config = dict(
    model='sound classifier',
    train_examples=26041,
    arch='transformer',
    norm='layernorm',
    parallel_block=False,
    loss='cross_entropy',
    decay_fraction=0.2,
)
Rows from block 5, named by matrix and row number. Rows with one number belong to one neuron. Each number is 500 + 25 x the weight over its row's rms, rounded and kept within 0 to 999. All counts start at 0. Numbers have three digits each. After the name is the row's rms in percent of the matrix's.
# fc1: MLP up (model.blocks.5.mlp.fc1.weight, 640x160), inputs 80-159
# fc2: MLP down (model.blocks.5.mlp.fc2.weight, 160x640, transposed), outputs 80-159
fc1.540 130:514535478493501487493514495480489493517494556495522479490488504463523476533512481517512465445534476508477490496498483506547520516512507504515467514521503447538503512528504500500528456460485497485512491475444471492505477495521490500530445470
fc1.541 051:505447512469508518461492459513461478458477547519501470508519505510536506489475465495473487505516494539496511489465499493432516470527552506533513496493459475529508510549452470557500508503500535506496502520488457504474498519532516518528510514
fc1.542 136:503555488498482483469471470495527502478466523501521454515489499491547500448501481499488453456488473478482517524521487488482477488464469527533491492488489480485483543484484481519519512496513556492526475467482500485526491490528529476521475506
fc1.543 062:476496499523501535489466493469487465509496480489485497519508525541499507523493466486505457456486501545528511473498498510507497489556526519546526505506457493504496495531482441553498513492484524499497470529476522508445497538515501532504490511
fc1.544 142:522513492507486459481456518474495490482497484484504516520490469478558504509476568490490480533496498471508502503536517504513503461494506492524501473447473468521500506586501505494453510489518559524552506545517494518487525488540503502459537490
fc1.545 121:486479490508504482525492559512512490496512516487484513508465516460516493489490484464503483480524518485503476471503515508502479523508474496543515531474458494551543573496501522558521505504467536491462491481496531491532492532472501473485476496
fc1.546 064:486479516504488525471482480511462499532474472489516467500511515487526468474476466504488503465500519497539537475452496463489527483499516517517494504498511472522503479535486465528503499505485485503504476503459450469477537520464531545546455504
fc1.547 084:507476494517498514485489471456467518510487489533476516468491529523487489496511495502503508472460516510512534469487505499526522537498489468511514447485451468504488542518514482521498510481547507467519494578471483489473494476474495511537479504
fc1.548 085:521486509502500490489475509532501423468497491514504440520496516488526491519496453520545497498504488514538512470514537489489537460504496499553552535525480474506482475534479466494501552498522514495529526521466506517536494464495462505522493508
fc1.549 138:504458544470492498483526523499467478495488511513500521500509509503548507510457518519468480525504487488531495488508534542488469476574508522484520504519489473500437498493490478499534423516474474468498494512491500498519523436509536497531483503
fc1.550 073:493507536504494548523470508505497489493506524507477482505499523564532487486508463479497464464507521562481469483494521515557495512503531489534491470536469502530512501528474494514501510514489527507522540516488495475490478535511506488570477514
fc1.551 104:513478492495481509456454523499475500526523515504495460467502563483510478462477458498480528504471518524519577467489523520469520489462517461524482510520510467506471453556490461526514537473497493505495503519490538509515510485540498530514488457
fc1.552 133:543449524511448523492485470518474516516498506528491516498470490467518490502504500469524523515460521487491515503466502510495538496503521513489530497524432509534541487522498508483483513494507452480541501475507463501478479475470537504498483508
fc1.553 134:497534475480536467508501483485510474485559482525516479469445494511564535520486476515535433520504516559504523526510472507492485483548528482508509487504497581497449515484488506473519508508485495479558479529511473512514492484474516483498482483
fc1.554 117:477510465492499511496468469528509508483498467530542473497504486487489473466523479499503465560505517531494504479491494532519506465486472469548488517524530485559562494473517532534530479505484475497474496490492483552468512529483483506500442458
fc1.555 097:534480513519515498417488466476543503515494528502511497485482527502551535507459489501491486506553465510510481493512506520526547478509559472523496495534482450513537510539497482485479505489505506480526491488464473481464502482496496517509520489
fc1.556 051:510465486497492527486472464488492493516482537494497486505473532484533480490483439474520472482519510538505522503493463502529493512494514479532510505499508488550524475541471512526542525494513509495514509502489471480505477533474506494535482504
fc1.557 129:515491507441545486472454460485523512523517510496490478504552480500517457490583464477486516488477496491485492475538523486558498506534524481511521490477473535533477529483511492505484482500508527558488509503477524516494470491507526473536502492
fc1.558 132:490560569558493501525502489506502514522496530487510482518495561479500503502464481519503459468501506505492499451469490513506533522513503529474509462513461528489447483520475460486505508518512496490512526461474475470511483527545522487471537515
fc1.559 064:482468505489496473434490485520480476515468541512492497475515516549536506467525476500487491504483520512543533471472529496443523478537513443591519507523493507516513501578519512494518487463518517455522465493477479507526506532515512508486480468
fc1.560 075:508481498464570511465460498481524484516538484535475479518534534494537508472491434452473487497536495532528502520490486473493503539520530504515498497481482505477509513536487470508510529435478506494482522473454466508521512475508515511518488475
fc1.561 050:500491533469528514457456473546483474498479502511489471504505540477531465461549502467515478481521487557511514481510499488498466504518517466537492484517473498497500487502476494539487493482509493478515488527464451485530495535469539501532480479
fc1.562 053:476486514499490541430451453495517459522482508485476456522516543560541532471502487488519504501465485483518537481470519498442491479475526508541515482498478494530502486551479488541535515491502509488518530527464494496481498531504514501517517469
fc1.563 140:493481511501480526478502511570478520509424522527496495535536510490474491477491453522506487492507523479504499486496507476514601520512527523495501441476481498486475522488516492508505526474507467500514542478499490548484498500502526539469487489
fc1.564 119:460490506521494518511477445471489477519498511500535492468548520477524515479476478498493472511505513464479509512517482511485479486494520441477478523592454479515517524519514515503500522484464479501528484501494496504500480534497485484498495560
fc1.565 048:501468543487470526483432492452450526513491510525512477528523517499564475481493485482484499503517510504538509476481462476505509499515541494520505493515493483509503480557498491542548519480502500549519492481491511470487505523469504515514485478
fc1.566 105:486519521549496484478473510504511500518492517496520509527490514545517487460475440505470485431498477518519521519479514510525485457553531462509517475560471537524509492533511499497504525469493510460552479516455478462503524511485504479500452497
fc1.567 124:504485477453498486513501449491499464481479534537510466510502563490460528488513494514460489469477497527525477534490487491513516500501502476524495484483421464482536499516508530514498510450541522527508536536491492505480506522467481508472496473
fc1.568 146:512514481479501504503468478512487496507526509469504486509557513501485485475509502517488466575506523512480454544491495513482466479502541496516511462543468484478524531474476493471498518513458474480465547510513553488514491509515473522536516473
fc1.569 090:498459496502509520475500478467497548494496536482505485495490525489537514459497491461525461486500488474507516475482517505464513482537525483549487530521488473487505492566503466556553506465496503495463518493469462466525543481457503505500496471
fc1.570 073:529474531455500531494458478470522481488473521526484503518498525531545535514488477470516492502490519509495530482496494501445494476547523498540451509498504458517507485544506466503493514501490480516514494486497479470494495520512509497561487517
fc1.571 088:483504539493464482444449480491519503533503529507504489509489515490529475463508482480474495511488497508558467450480516491526513500544491496541489536491443491514481518492536534509445524461502526515499497547508504513469494506505516536480479469
fc1.572 050:516461546466477509485463491449454494519488503507538484485534548508535485506508466518499465464484504540537498478518480470508495476515553501523523490526468503517488524522488478538531508464510529505526499546495482468490491508506537526491499496
fc1.573 051:470476488495484536469467463473460486526457491502504478481511564485526532477511475476488478497487513553536531461502500484494505482535516491513502497506489441529488506535521494537473522521489519527499511509473439494499501529512515518528468483
fc1.574 089:516489529446528537500480455507522477500456504498513485522503534506543492521512465478525467442531503496530520479502501477534495502514547498557477524509511478529501502502487523498540480488467543476488537488494498475501490490465511510508488470
fc1.575 145:463506491499528507493461508479473505507515554519479502468486496525497510499508486512488479477502520482522517498500467468466480488494548546485496571483497505493501502490503489492531478537495501488532481486538496462554480488523560458495506520
fc1.576 125:521472509488539508510469490513500492502507490463478496561519539524489507535493509461518497526493517496511467492488512478520484472496566498488493485512496518569469503544517507530484575475503503474494516522485510473538479487476472446493504510
fc1.577 053:515475510490518546501467462505491486539488506501541437492500559530546447490499483456513491512521482528523528470476492487451487468489527497506508506490491444514498492545535523514505485472490512527491497504489478472464486531488533540489495496
fc1.578 124:544465502501462507502487463491513473520503551508535496484480516515471485528500464492491503506485513490518474493450483506491490486484517495491491494461448477515538479496491475497513561472518510534489485515516499499518487496493494534526592495
fc1.579 101:566495514500493499491501534489473455547509514498497454526476503523488493472502490470503467513505482525524512444485482502502498526513533500498543487496521482498500464509498528522478495492480466503535490564477447454497512550431484502480487493
fc1.580 059:527489541502519540479458457485523483495513500489523473505554536524515532514488454491503520509491513539498518461485552500487522464500549489534504485536467512519511485527518478526524495500490513508514468508503488504459533511509510527492471520
fc1.581 054:511490494498507529485470485483470496509501533512494444452475543519515491459507453514516530494495513538541502463481494504476500450512475488531497525524475494517446483513556458493529505503475507477504532511447522474476478480479505531504487544
fc1.582 060:500504504508489509502464501478458469525487482502524475494472505499535480507527488461503506461523509523549520429492505487475491514527503474541491522564467485530497474502513502531503509505547522478501515504452502511484501505488511515527501452
fc1.583 050:536460511495521526473470517502473479495464507518525462503537519504539476509515458507516461490500473523523515483491494484497489476496538472566495514539481484541493533526517494519529513475484473536522492521482483499486520524493527509523507511
fc1.584 089:485484456487536500464494474486467467514472503501510527496520500535497553478478468490493507482517474525495530495513472513503456510507528494497464514544457470472463501525513477548484470474522505475540460488474463482498520511493485516510448505
fc1.585 129:532490533526473553490438471529496528500473532512467532503520464480481498492520489512468512487514493524517509455464468477478472515515487493512481505496490479529458466479511494484504512519523486477524497521447544487499564535488508459569492501
fc1.586 132:500519487494489517514496557531462474512490528510568523503491500468510514525493493499478484526474508512513487521485498488506517532490498490502464476503492474585497488499544521481524503494499493499494499518469493515517564506471504456518484511
fc1.587 097:497480534493493489483452479499501455518504522511498477511506508556500477504508491526490543497537529517490497505476487436482493493488540472498530496555488459508486478523445523546527522509510482515535468524516470506495500544487535510525464504
fc1.588 121:542492515523493556533486460520492511504455529509459473534496513494515489526520482502511476553502511493535525497518515508505486483496508546488517509511444509509462482477518461508481486487524557497480528506484491498481487492503513508542479537
fc1.589 100:518497485496472511479454501505499506574485499499516494519490545502492474507504479478503484473514508512545500492502468500451510503488502502482492477541505510539545481551491536472507517509469460514549497523472505499475526522477477523466497434
fc1.590 134:482497517494541474494474484466471513504496520524503470492502489508499552504534497501485472489517462484474491492497513448477465523534525470515484527504495517513491469522534479523462531526513454493527496480518515490475502498498561501572454481
fc1.591 097:493513526467457487527505520530457476522477505492522501473528524571523469497559488478530463532516523521498482543495488483532466478527518492483471512518463469482457507539484515531473501467502485520520490486520476541458490506518482483495478475
fc1.592 131:474494516470482503523520475499479503494482520520519504486483476542458470497508500475519515470483518553514487531452494482492491483502522536486462504470501440505485491476517462519472547490499515487481490548510456480514502560501499516487521531
fc1.593 098:500481538478487543535472447472485464487493563492507461525522516505509512528465477488511495495482541496498471456509541481493495500529536496487521520515487465532496494494559516489473541494463499521498517526505520459500469524490502522496508524
fc1.594 076:459465512506517532461514469493494472537488494535494471490515514491519497463506494493529455478537489516525489497476466511524519463549536500543485489512464447469501512502510519489485527507521496507515481527493487448467529526511545534519461485
fc1.595 131:505487509502532472475490464456532472518454506499522475471461468508485527498512516520488489525528507490563488509491498501477487477489546470488462538542492477477498453501473529530469500520501527506490526521487485545454503566509506537508498491
fc1.596 135:505477499459517507499490513487477513511497502476535482468475497536519452511464478525481502514523519493491524487477570487500542502483528532486518477503452509501439546491471491526516594525513573508492493465480505506510488522501492491484540518
fc1.597 113:477475509510507510513491506503514467506494520494497543575498515507534483505498489466489443512501511527522545467530486545476496527524536446539488470542454527528497518570504502512510498477498488505493480511493475510485541482463554507473550492
fc1.598 122:486499519462509502485456510480540446516487507473523511519527516480547509484491477516475520491507516494508512459478563530505475524503456543496483509485488463467496498495501508521513511513498436484482512500500507501457473541476526505451494495
fc1.599 143:517473496492492523500509455495500503502531488496518514539450479523528488512518471489511506506522511509497521481493444547495528503503507547469459504533545536524512507498474482506482503467534513503526475466557514494482568506491462518493500479
fc1.600 068:485495487489477543491458473490534486517509500536491477495531489466531505486482481466503481486488507533498501484467498519448530488522520520545509528535488471519499479508493491522497503486502531508507527486467500515460486496471524491477500543
fc1.601 048:499477506498484508478450459495473487543507508502497515503506554532531513443503446516506473465516466499484494466473480470491518484522498485552499509516448462524491510521486476540530509496503503516504501533485495490487512522494496549524499470
fc1.602 113:524516542494489525499450460476497536523521506545497455516502493510466480503502454510534494440489532510493478504495513471524461516522524472501528497542494521484544463492511504506535518493502523513516487503504499511488497519505502494497509517
fc1.603 128:518477538525493571519502518505496551455521467521476496508486542502524491466502492479505600504496554493515505507479505476455478515495533490459530474478492543520527451505511528565564475473486492496497489511518514479501493480501509519507485520
fc1.604 137:513515453470508527496489477505531473516516502552565518484483497465540489518494500491514477521485492497521484476508491531542458497490544493505479498563488477511478547471495506464460501518513494493466501479485446543465511506482487473461518471
fc1.605 084:512489507488502522480479497480510515504488494540502431500526482474503475463521481460506499479542538507497531454491520522504520504534526488512477523505470491527525533550544523511503532472468468478524501568485474486480539532475537568521480530
fc1.606 124:504496447466493494506498474480523534514539483471509466490535536501540494509509501517464469514494525483515493470465485481462510494488513525528515457515488517493512502520505495530519546460495483523493513494490500483483513497520528538468519501
fc1.607 095:507507500522496561491444500513520490540485500497514513507483513492511466505536474497472496503499525488485505515484435480474515449506471498512510503514501501472471521511520464504498542489509460513502500486492517480458514534470498534500490483
fc1.608 122:508475529461499526562481485538452457538505492509467474491480534513541473490458492508465494502517534495535490503518514582458522474459527487479516501462483516497550485512498506514492503505536495498512474470524466484481479469512491520525536492
fc1.609 111:515491501511511520503444425457502479474516495480496486529478478528534473484483480482480514487491508471520497473521526474491486508505532516521501525497433490464486526515524510578482534493496520497529478514533475483486512523476511493525478513
fc1.610 132:527511501496514567493504573518497487473477509475469487508496465515512471503479473487486497465506480443534534537515474473518472528508569494520460515492520496489466513502490459498511502485480492489506512532510461488481585534500502484466497528
fc1.611 098:480478491487539529483528442482469474505526472492480476496470550476509506508557515489511447479518480498526493456504480486505499489468519549520493497511515537508497486525502501503487472493479487510560485531563470507513498488497505526532516493
fc1.612 102:492472496517547519472464455454490517513493470468518467527498534491527532475499450482497467476492468487477497479522471507523472536483570489480546492507465495554469515526508478507508477510507496473491529492491452475480510519518515506533514514
fc1.613 098:504496513501452514478506459494467451550475520504511500477525531567535513476485508461481475502494557515530548471494481498474518506479553503538492491488424494513488465543522478493447521498510453500479515503507498502460519497482501493497479486
fc1.614 100:514507539500485507466471500490534492494437477515522531476529520522560488483525457499482501484496509509562509490491510506525525475481560493511509480517483533493478480488485467518530544499489533525538463527510537501476474488470514493503510513
fc1.615 082:535470489468514499497517469525517504500556498532467511483536536577538494513461449469525477487486527499482524462490511492470503474516509500498473517509453456490481506500520541528514488492517470538505539493513491478493465509444511510503485479
fc1.616 139:483495547519502555558485535486487503499452500537461530500493532531486467498558498510496420492526535486520514483551513523499513486497507515510490503491527464512512494482473503508510505473494508512519492464462476493526517488543524500485514495
fc1.617 070:522489486464449543483504469468486468504454509510534464495518558521534472492497463495536478460487518509501506491489479503475561486516521485502504486548483469513489491500515484496473459497525510481486515509495483492490506496481517553506461467
fc1.618 122:518450517491507489516516484457505506504500532509486506500569531525480497502486498526478491512525500533556496492489440490477489486490515458523482500521514462515458510476508544491494533451490486469505498488482487512495504436490485493492502494
fc1.619 140:479464495489492559505496497480452506564553503495502508466517499463535546454488508497526488465473505530539485461482451546510506521488499471529504515495512530513464502526438522531498480478537493498576501484521524532490515486516499510503472506
fc2.540 132:525485520485494470525475509461508537526489517463491498472498494506524501503475481531488480486498498487480505482496497507523523484480512472519521435520467517524474446505485475505504496496531460496522492517484494479496483463488510511492491462
fc2.541 044:496489473509474473531506554499537499473522488548498485492488533490504466479485546513501509510524486573470489535487510511493489479480524514474523511514500499471527526537493518449519531448496534469502505475522521446500489497506525488509520510
fc2.542 127:505492488503530500514501507523513525488513505490461492472519488478507520537514525499468479519486530507506521517496498505486572497490497517521524500486531563499509521504502523523505521498520520503513490494465514524493494512484496520528475461
fc2.543 059:504467507513502465468503459484534471525518498496507485469518495519505492497489491520495500471474485566471536512483494533510521530492472493485515556512475523461497549486511513504509502543524542503470471469486529516507494506555540466512496495
fc2.544 138:504523484499507484515498499519504496455512548477457566490481511503497494445506485494515512521506505510496470508495489531472490507462511486491508511482486489500495467422496486503496469495506570487498493512485514517493505468516531508508511457
fc2.545 128:498501520520505488497489517502485484483525459486517513507432494503547521506452510475503504448542492510506523497469472502446491493533511469499515500478510530468501488552452492511524473521499503489503522509486497516446491477478455521453472538
fc2.546 054:525539479503491467486480529526487486513496439541493535513471497540484518482492501527503478497518502505482475518536488556483465496489548535435522547481517486523513481457476526481477501490514483454491520493547486483450497431541520481461509533
fc2.547 076:515488511519493518508509475450476514504474510482525468504537506492491478489488493521498452487491521521504454543556503484510507474519507519483527505498523545488501477551488482473478507493491512498462516489509533534517555497484484490454528471
fc2.548 078:528521514517494520518526558489525460483544503503547436518474548471482491469522451512496479484489506503494544481450507495430476479498523518453473506508499504527519494504437470485497454502524499471487492519528485470470498493510521523515509540
fc2.549 135:475515485496518489514501498514493528518509514493466484499442513513491480518448517507493487493513499515461503489572490496540514504456480492471497436482527448505494531515505508486492478511515459523493524488468480565515525504501492521489508538
fc2.550 071:474461539550482482477508475483509513498504514508511460508501473538461504465515498511514543495478511503523505461484488520487466479536529473487490549495423516528485506531471487544505502472481523501497512475478488501515522520467481487482501484
fc2.551 101:504515500495486478512454487518531553535491506508472490510529470464502566488550488518522518486532481518539519478465511539451486499512532505493524509495513507519492507533503442476513486512457481459471502526444519485531478491459508501505492448
fc2.552 149:500479488526495546514473500548468540476502552498448512487521502509518476439512494532498528481494468514488451487539489518501576469488555488502463545513488497486526452496552489475484491513522515498486534491470523482518464489524485517482524521
fc2.553 124:488469523546507508540469517518539545486518480471488498511521495496525475546480536464501505486512487514550517497529460485506476480517544467490496471497513483491521517432512503539492499499505516516539497502544508563530483499501513504506525492
fc2.554 136:447506495493501516490507519484458517498497455502487517508505484494496526552441487489516536487522493509505498495504524501540506534501426509481491520482506463474525539502515468513486518471496493512463498521500555455510464453485545529505490491
fc2.555 098:545505497498490524521545496450480516509505523503478518500471485501450528513472495518499533487494495493487500495532520540494495483461524518480491527539493529496490510502511524554470456538486492508520514537457511487503482490513462498481495547
fc2.556 040:485484472542521495472505512525520489511473519510499478521520477537509491509441509489437502492482516576483494511508511464496507481511514531491484500518450490509478538507494484492464495550542478497538539520463462536525486461530530535507504496
fc2.557 145:491513523507481477516515476491499504468472480530480423494507494475488492519497455463522450478564521526460507520485508470472505506541498475511495490536488553490525483447483502531529519494526476493486512495525518532430504498514520449511473452
fc2.558 117:489510461542495475488508509506516505502502501481494500512477542490531486489484457498521503483535476476490511515475493534491495455488510469483496500515476445498538488443523515531482531500518494474457520522462531519490511512505495525487523479
fc2.559 058:548479481507450497468531545523469507514477488503494499505479554513489522547497510525493499500499505496490485505464498487424481488491526473517480477484479503497529481477555492483503464540498461516492510521497499549498468502533514487507492460
fc2.560 074:509498484496456500451502515490515496528492516516498459499498510506569523528515508513485533527521490522480515536504460509478459458484496485529512478489471546513513425484479504474493465501486501499469483488465549526475509497487502498489497487
fc2.561 041:514528504483493446521504530519520490488487540475488512548512493496489450500519516452488492509498478499443534516472505513465498466489517496502498502490515550488507488490477499537475482454465465526499524519515523507532488470502525504493517497
fc2.562 045:519482468524451519494499562510470529476487542463495500504484501497524529497543538494514485511495493511495478493487510551501453523512536506481505517547491496520517496539501452490485477479517506471507554489470498458504494482484508495516529470
fc2.563 131:496532499507468475496503484488467527506491517467486502480484495500508501502489497481463534503546488473474515503499481501498550480486474518510512523521493480502567520480506519497543480488504491492521488493490508493464552512476430492544527533
fc2.564 117:504486522496518500473471500479467508526484478517462484478498545504502523507470502472474533510526494518495484510492500501465529544528511524454487521497465449469528494540474491512485525481524452484503508487489522553454504510519469480527550533
fc2.565 041:486496463507490506504484549483481514509527537545512511524481521522507509506486530472503440499478532550485514528500496515521550463522465513494456478511505510504526488418528446529519519504493448496499492520463504524519505543502502526465513482
fc2.566 091:484522519467477505504539488472488483478501489490480484519506495523520514563505540539503504471477522565533505530536523471524573501523483427514498481519474478456464509473560529550516496462504495535510519501481497513452540497497493486471515534
fc2.567 122:533507504502512543513498542488454510494505504518470535451542518500507515522506492475520470491491489521494543506469455471489553539476526513483511490546537494503505509518482482543454478511533494460525483522536469507470526499522495469513510536
fc2.568 137:475477532487470517526523524468488461467499474518528485491485472488518512440522519514537515489533501483477473528597485518500523509495508499510498497515502509502502489474481511552511471530455505505477506502509498498472475515508526531480504497
fc2.569 091:521484484503517499500480505527481511486504517514497464471542569445487477459510498484498502507487496543506520509507484478554489501505480462457473502483495515499500523505459489506531498515508519498456496516516486445525517512519463480509494494
fc2.570 074:490470480514505486512452497481478504481482500473532463449477524480469500490499492515540513472481487483496482487469474526536554519493545502540487526504475525503566482510513495510531441506458474554481490510523499494508481476517462532465519519
fc2.571 093:493505520506462511487497484457505518525461537475499492528489481499459489506496501485519516495485532507504490498452533517518534509479469537489471521494525518522523455522526461477526479477469465527549490476498528502565502505519518514503478595
fc2.572 036:473471485540481496538525491514424543499457518484481518519470502467472518467503504452520451507480466463497512501542439491529485501512503509500496483506496489518484512447477504502459483523517478494507526458475535501514501518505524500489456487
fc2.573 043:500486456508543480479497562541527555506504522475512527509472462506454510519530526515496541532484536522517495551503518499475532546523507517475481476483520512519519517509498535517470490480506471496468537479458549539506485473498494501536518510
fc2.574 097:482489503536496529528466505482493503529516512514536504532519509499491571496536542502524492469484541510481601526544494532509515452491526554496470495493482511493506496536473496495506495552478485496513521488462485484555516498459489494482488446
fc2.575 129:498479531520481512499516490507502504524470516483484478516470502497484524506524484512520525528494509525482526490478509489491501516512506460473507471537519532524540510445501504555472548526504456545530481505486558563472500483510523502497504490
fc2.576 140:487475550511481480497498487481486478444479490473476483496549515477484564447491514511517515513477530504465482512574526497507513495517498500495503502449491525485503500529442464440501485482512458518522467471547498542527516516510449509520501452
fc2.577 043:449481508524483479458521534505503466549459484470492462474483489505480524526494521496533467488486504558509503490542521504518504490461488451490490521518477513516461545498525520470495547487482484512510540480510481522510518476511473509545491460
fc2.578 128:467488518454530475491510519529528542506500559538499471487490477497524496489467494493494514455474550540510527484491470485484532489500512513489504478498460495503514516544453463480539444463526473498475482521534495476545475465520505493561504495
fc2.579 107:506518486472461481481526501523541502502511482523507477512539509490510524535500511525464522516480543473522531513491535501485550474513461490467505493493530550467447513486485470497497534489503542465531531488485484534545518484478517507525498471
fc2.580 047:500479511471498515547481504531465560482455530519489515423492520520494531506491487515493492487516518486503479504559466470495469530494500494487503538499525467523519513497472536490475510546540546466424487523475486510509557524510496513509477509
fc2.581 050:512456454522509538499512489514471489578440496499470503498514505498482478474572529520523504492522510480525474535524482454506525491521509544469503469509465500577510521504510464482501488525506497489497515470492505510535477515497498479469459440
fc2.582 054:517456498464486499499499506487508518505536466423477490478501518495513518511498496515516441497490486516512534469492518491526531447468522520488495497497485492511494464520540500524504507492530502427450465537514487496485494526481514476454454491
fc2.583 037:500495491520431462481511496543494515503536494515497507528470453440472500489513526516566479499505500530472479516494509464512477496477462481504492517530495479495546514491503506525507473473507467454520503467435546491519492513485507495484530481
fc2.584 083:497483526467505556475504501495531503502496473492516483522509550484514479531513508488521449518479492497455518499491507506442460531554482467490496492499493509502511498462504498510508474514498421461513506491486494506534462482500486521530510476
fc2.585 122:488528489531531506532463507504491512507507503491543484542457474495517465484494475498536504478521489546509511478505509465491515493520491505514507471488450544531474476495496504485488454498509506518479537523483504479498544513513505489523487488
fc2.586 124:519507495502517473500507481484549509501477503520512543495523522538468513588509471495509508473536469489497540516478476522459474450505484519513513509479489465509494485532521457531484486517511476505477503449515487474516489491489512546512477498
fc2.587 109:499473512475498504509487510507462514472490466481518460524498501508512510508456506498542504522470519495467459504532537451496489467502491514453510509493512526520479517480521550486486460545529509459538513508520465427551475439538511482513512513
fc2.588 134:508525540500526473467509521505499456550501482442502501503557526472485534500524497537470495519501493487472546518506480534506501503474521455506492517454491468466500445524493519508503479487495473483470442529518517520493529490495496499494469535
fc2.589 103:480509482446516522459487483514527516475525463494500516460459500505525506483533541512554508487447504508477442503473491478541484505480493507485515476536531518492531490506508533493521481506508491535545525471451513533469456483507516522518456542
fc2.590 127:480493504489500504533513495500513544514479497470513538483506526509503522507493499509546529485490517506511476470496535471483454471486485509501486542475519543508519510435483553479519472477504526471499486513514496458485482532522528489492502526
fc2.591 093:483509478458526488520512514458503462473508537506496531539538500491485488520485513492490506480484521499488487504518497493511468485514506527463505549542523543500490488529466480518500490496481462525464516496484483441453478474488491475509488500
fc2.592 143:482515508493470447454473503473500473489598536497503486507501542495486520491525498538499483480494505546478532488470455522550492505479487502544485459505496521498500469531486492565463511498505466497511474510522512476489531488526500505510452537
fc2.593 098:504529492520475492492487527490481519512460486474536507530510476540504509522467542492481521538480536473523514500503474468530467519485475486508469470493517498478495490480497462481474512515509531521467475499470526511485470447538490534493472453
fc2.594 079:460536493513483491490514527483490496523512474517522500515481501497497515521515528526500521539458479520482529465483518478464486453485503487495483515483473448483524515512464466492497505506521524474462474487492519468480471465518432493509516500
fc2.595 139:514507497467505515529494485584490565559497496522489508504502478500484520441530535473524475472508494526488465523492530488492504490523517485515489523516518490487539500479491489506514488534491464518511527482509499483530493498533486516530495546
fc2.596 127:495491506522476523477496496529505443471538500497489459530513443495506490505477460482528480518481488487505427496414449501483456491470519503502505504502509503475512454527497499465498507514460500501519506524500480562519536531474505469496517503
fc2.597 118:514467531465514478520524516456486516492488520485477461511507503458502498487493487507508567508453496530533569495509460459516438483481513464520494548495467471494512502506445514529543521522478475512517535496489468514512513510479511492501490502
fc2.598 132:521500487487473467478507502514532491484519481485455561506519499543485480557514508515501508475541510510480495544526491471510452488447500516509501495507493509508506483548517459457496547488511561499488474533499516522474496542506511476489515472
fc2.599 132:505492521495547470517515497501477493459506499506536478492501498497510510508456489576525510488493472512507497512483504542491475507490525554489513475525486516499479558474442505507498531452529528468530507489487473529491496532477483509535472503
fc2.600 073:542533492508534547484487481492514558510490492491506486480502513497490542515499493473508530485455489528507499462491560505525488508492516466459494556528500518474525564501591487537494449488533515499516470465502510480516472518500467501515514487
fc2.601 036:537528492540493478480510486493482544487448487520453474522529479474497504516466483519467527479523521504482496533498499527486506523516479544476505482517494490525496514471495487532474532495519527536491515482508518496554466520508488488503473520
fc2.602 101:518486503479494482487453478487498538482508486474518546511494525505508491547526519504479483495506481480518470494529501495522537503503520457490493511523501570495536466505471498511462473517499451498488544488450538513481441513501474496493521487
fc2.603 126:464553513475482508530508528502484482499498490509500489500489490504529514502511542489483486504510515523501496479478500499493462504508546516498496480547516474451462476532515485525464486451481462500486464482487526489480483498516493533530498551
fc2.604 126:499512534542514505584495510505464501510493504497505511509529508530488497481489492504474489488480490483557541484515462519482488489491523528465512528528451451477538499526510507507523495473529532537538506501479494497533499523502506508507521459
fc2.605 091:472452495523504546495493498476497518478493469466500500514503557487511513524512527491483502578488524491494495518511505481471532451503515501482466463498504508506524542540522511464479490502520503544539494490519453527485520502508485479440507494
fc2.606 124:522497462493503487479461477526515467495498536496541497492492501511492495494513504474450475519542485480498511489515511482521495542524522545519534501491528433533503507558495520492493516497508549532545531523415527532503483524453540500513523462
fc2.607 105:488488496516488561441488510487496455488460502505529512516534518498485499518476513498495485526451469479511494471520500485482516459506491496502488501534525543495471511598494518475486515456515521513535486469479513473466499517521505510545484538
fc2.608 136:492495470495498524484484519509493487484469495463511484521481460493453520572518479465459514493473488519466517494464486491477514475508544511479494499474526533484464511520478498478522501506488427478468449530439498461487460468524490498468475507
fc2.609 117:517513494507491560530505503494514473500453502484517480504527503481524494526477489496500497497510468478503518498483466500487544464511486502499517533553478513498481495532468488492511495467500444513523480521476507477495510541483445513496463561
fc2.610 133:463491495515541528531476540493482466523488535528493510458493523475478468527533498506509500505537485476493481510502512487502483485499493534486474491513480465478474518500443527480503481492509495461484531455492482477529513473512494518494526494
fc2.611 099:501455511480504498483486496527523499552543527514495481481491485544520561497519490477500457492477509518481499518494529517493467490448487498520513475516428507493464490445460480523506491492508485488468513531470492486513530499513472518459531559
fc2.612 119:467476501516493467497519498493513504464535436532514467498532510487459476468479478514495504530425498537485458524476497487496569515492514501508515483478473491487536509477496517533470525545528521501513480549478478499520517481528499513517502480
fc2.613 101:522507473484494483510515522496485511530509502505550468550481527471498469515457509496536497520490499472535554531508518496510528466473516504478495477515493493490477508556537508500493537458508492545505473474505543447485505417526512486514489512
fc2.614 103:516515503498509501531499471499487491526530510493499501491495544533489509508490557535479513502509508553518528477515479492505475506488486521494495447525492462483527484483468482524463472496499478473538505529478502527474479514493506504506502510
fc2.615 096:492498454496465522491498510479518521503493499499539493482512489509482484473515500494557519497533494491559492502456500499418503515469561490484514523497508502499533518465466502506506479541469492519479528507452492484495516497470440469460521491
fc2.616 120:493463498508539510417517479509513486505486484471495494523521534509492495515481503480513527493512483467509494493484481482511490515462520521485527436499522512485545506503479496477495522482477539533499536498513505462480496494486460525512522505
fc2.617 069:528513492461517530484491474551475543529487525510519507565523492535528458498509512483492526492492492525480509526507520437560459546476493471495495488509466520529511522509483510529479501542492471525460528525510509495475489500485518484486484470
fc2.618 136:545485488500478547476508495482545516495540445486482500473502475512506461456477543482530522490473486495496465500482489475511510515473509477454508511518462476528518532514502503495496488491469542506482502543500527546506520462510499499484493461
fc2.619 133:514501502504489503492519501458478483508509492498468503505489523496508527482486508453477523478458482465492520515510483541527510515499469523491503509494479514454506469519495443490479513496525470459489550496534505513435493466537505555486468510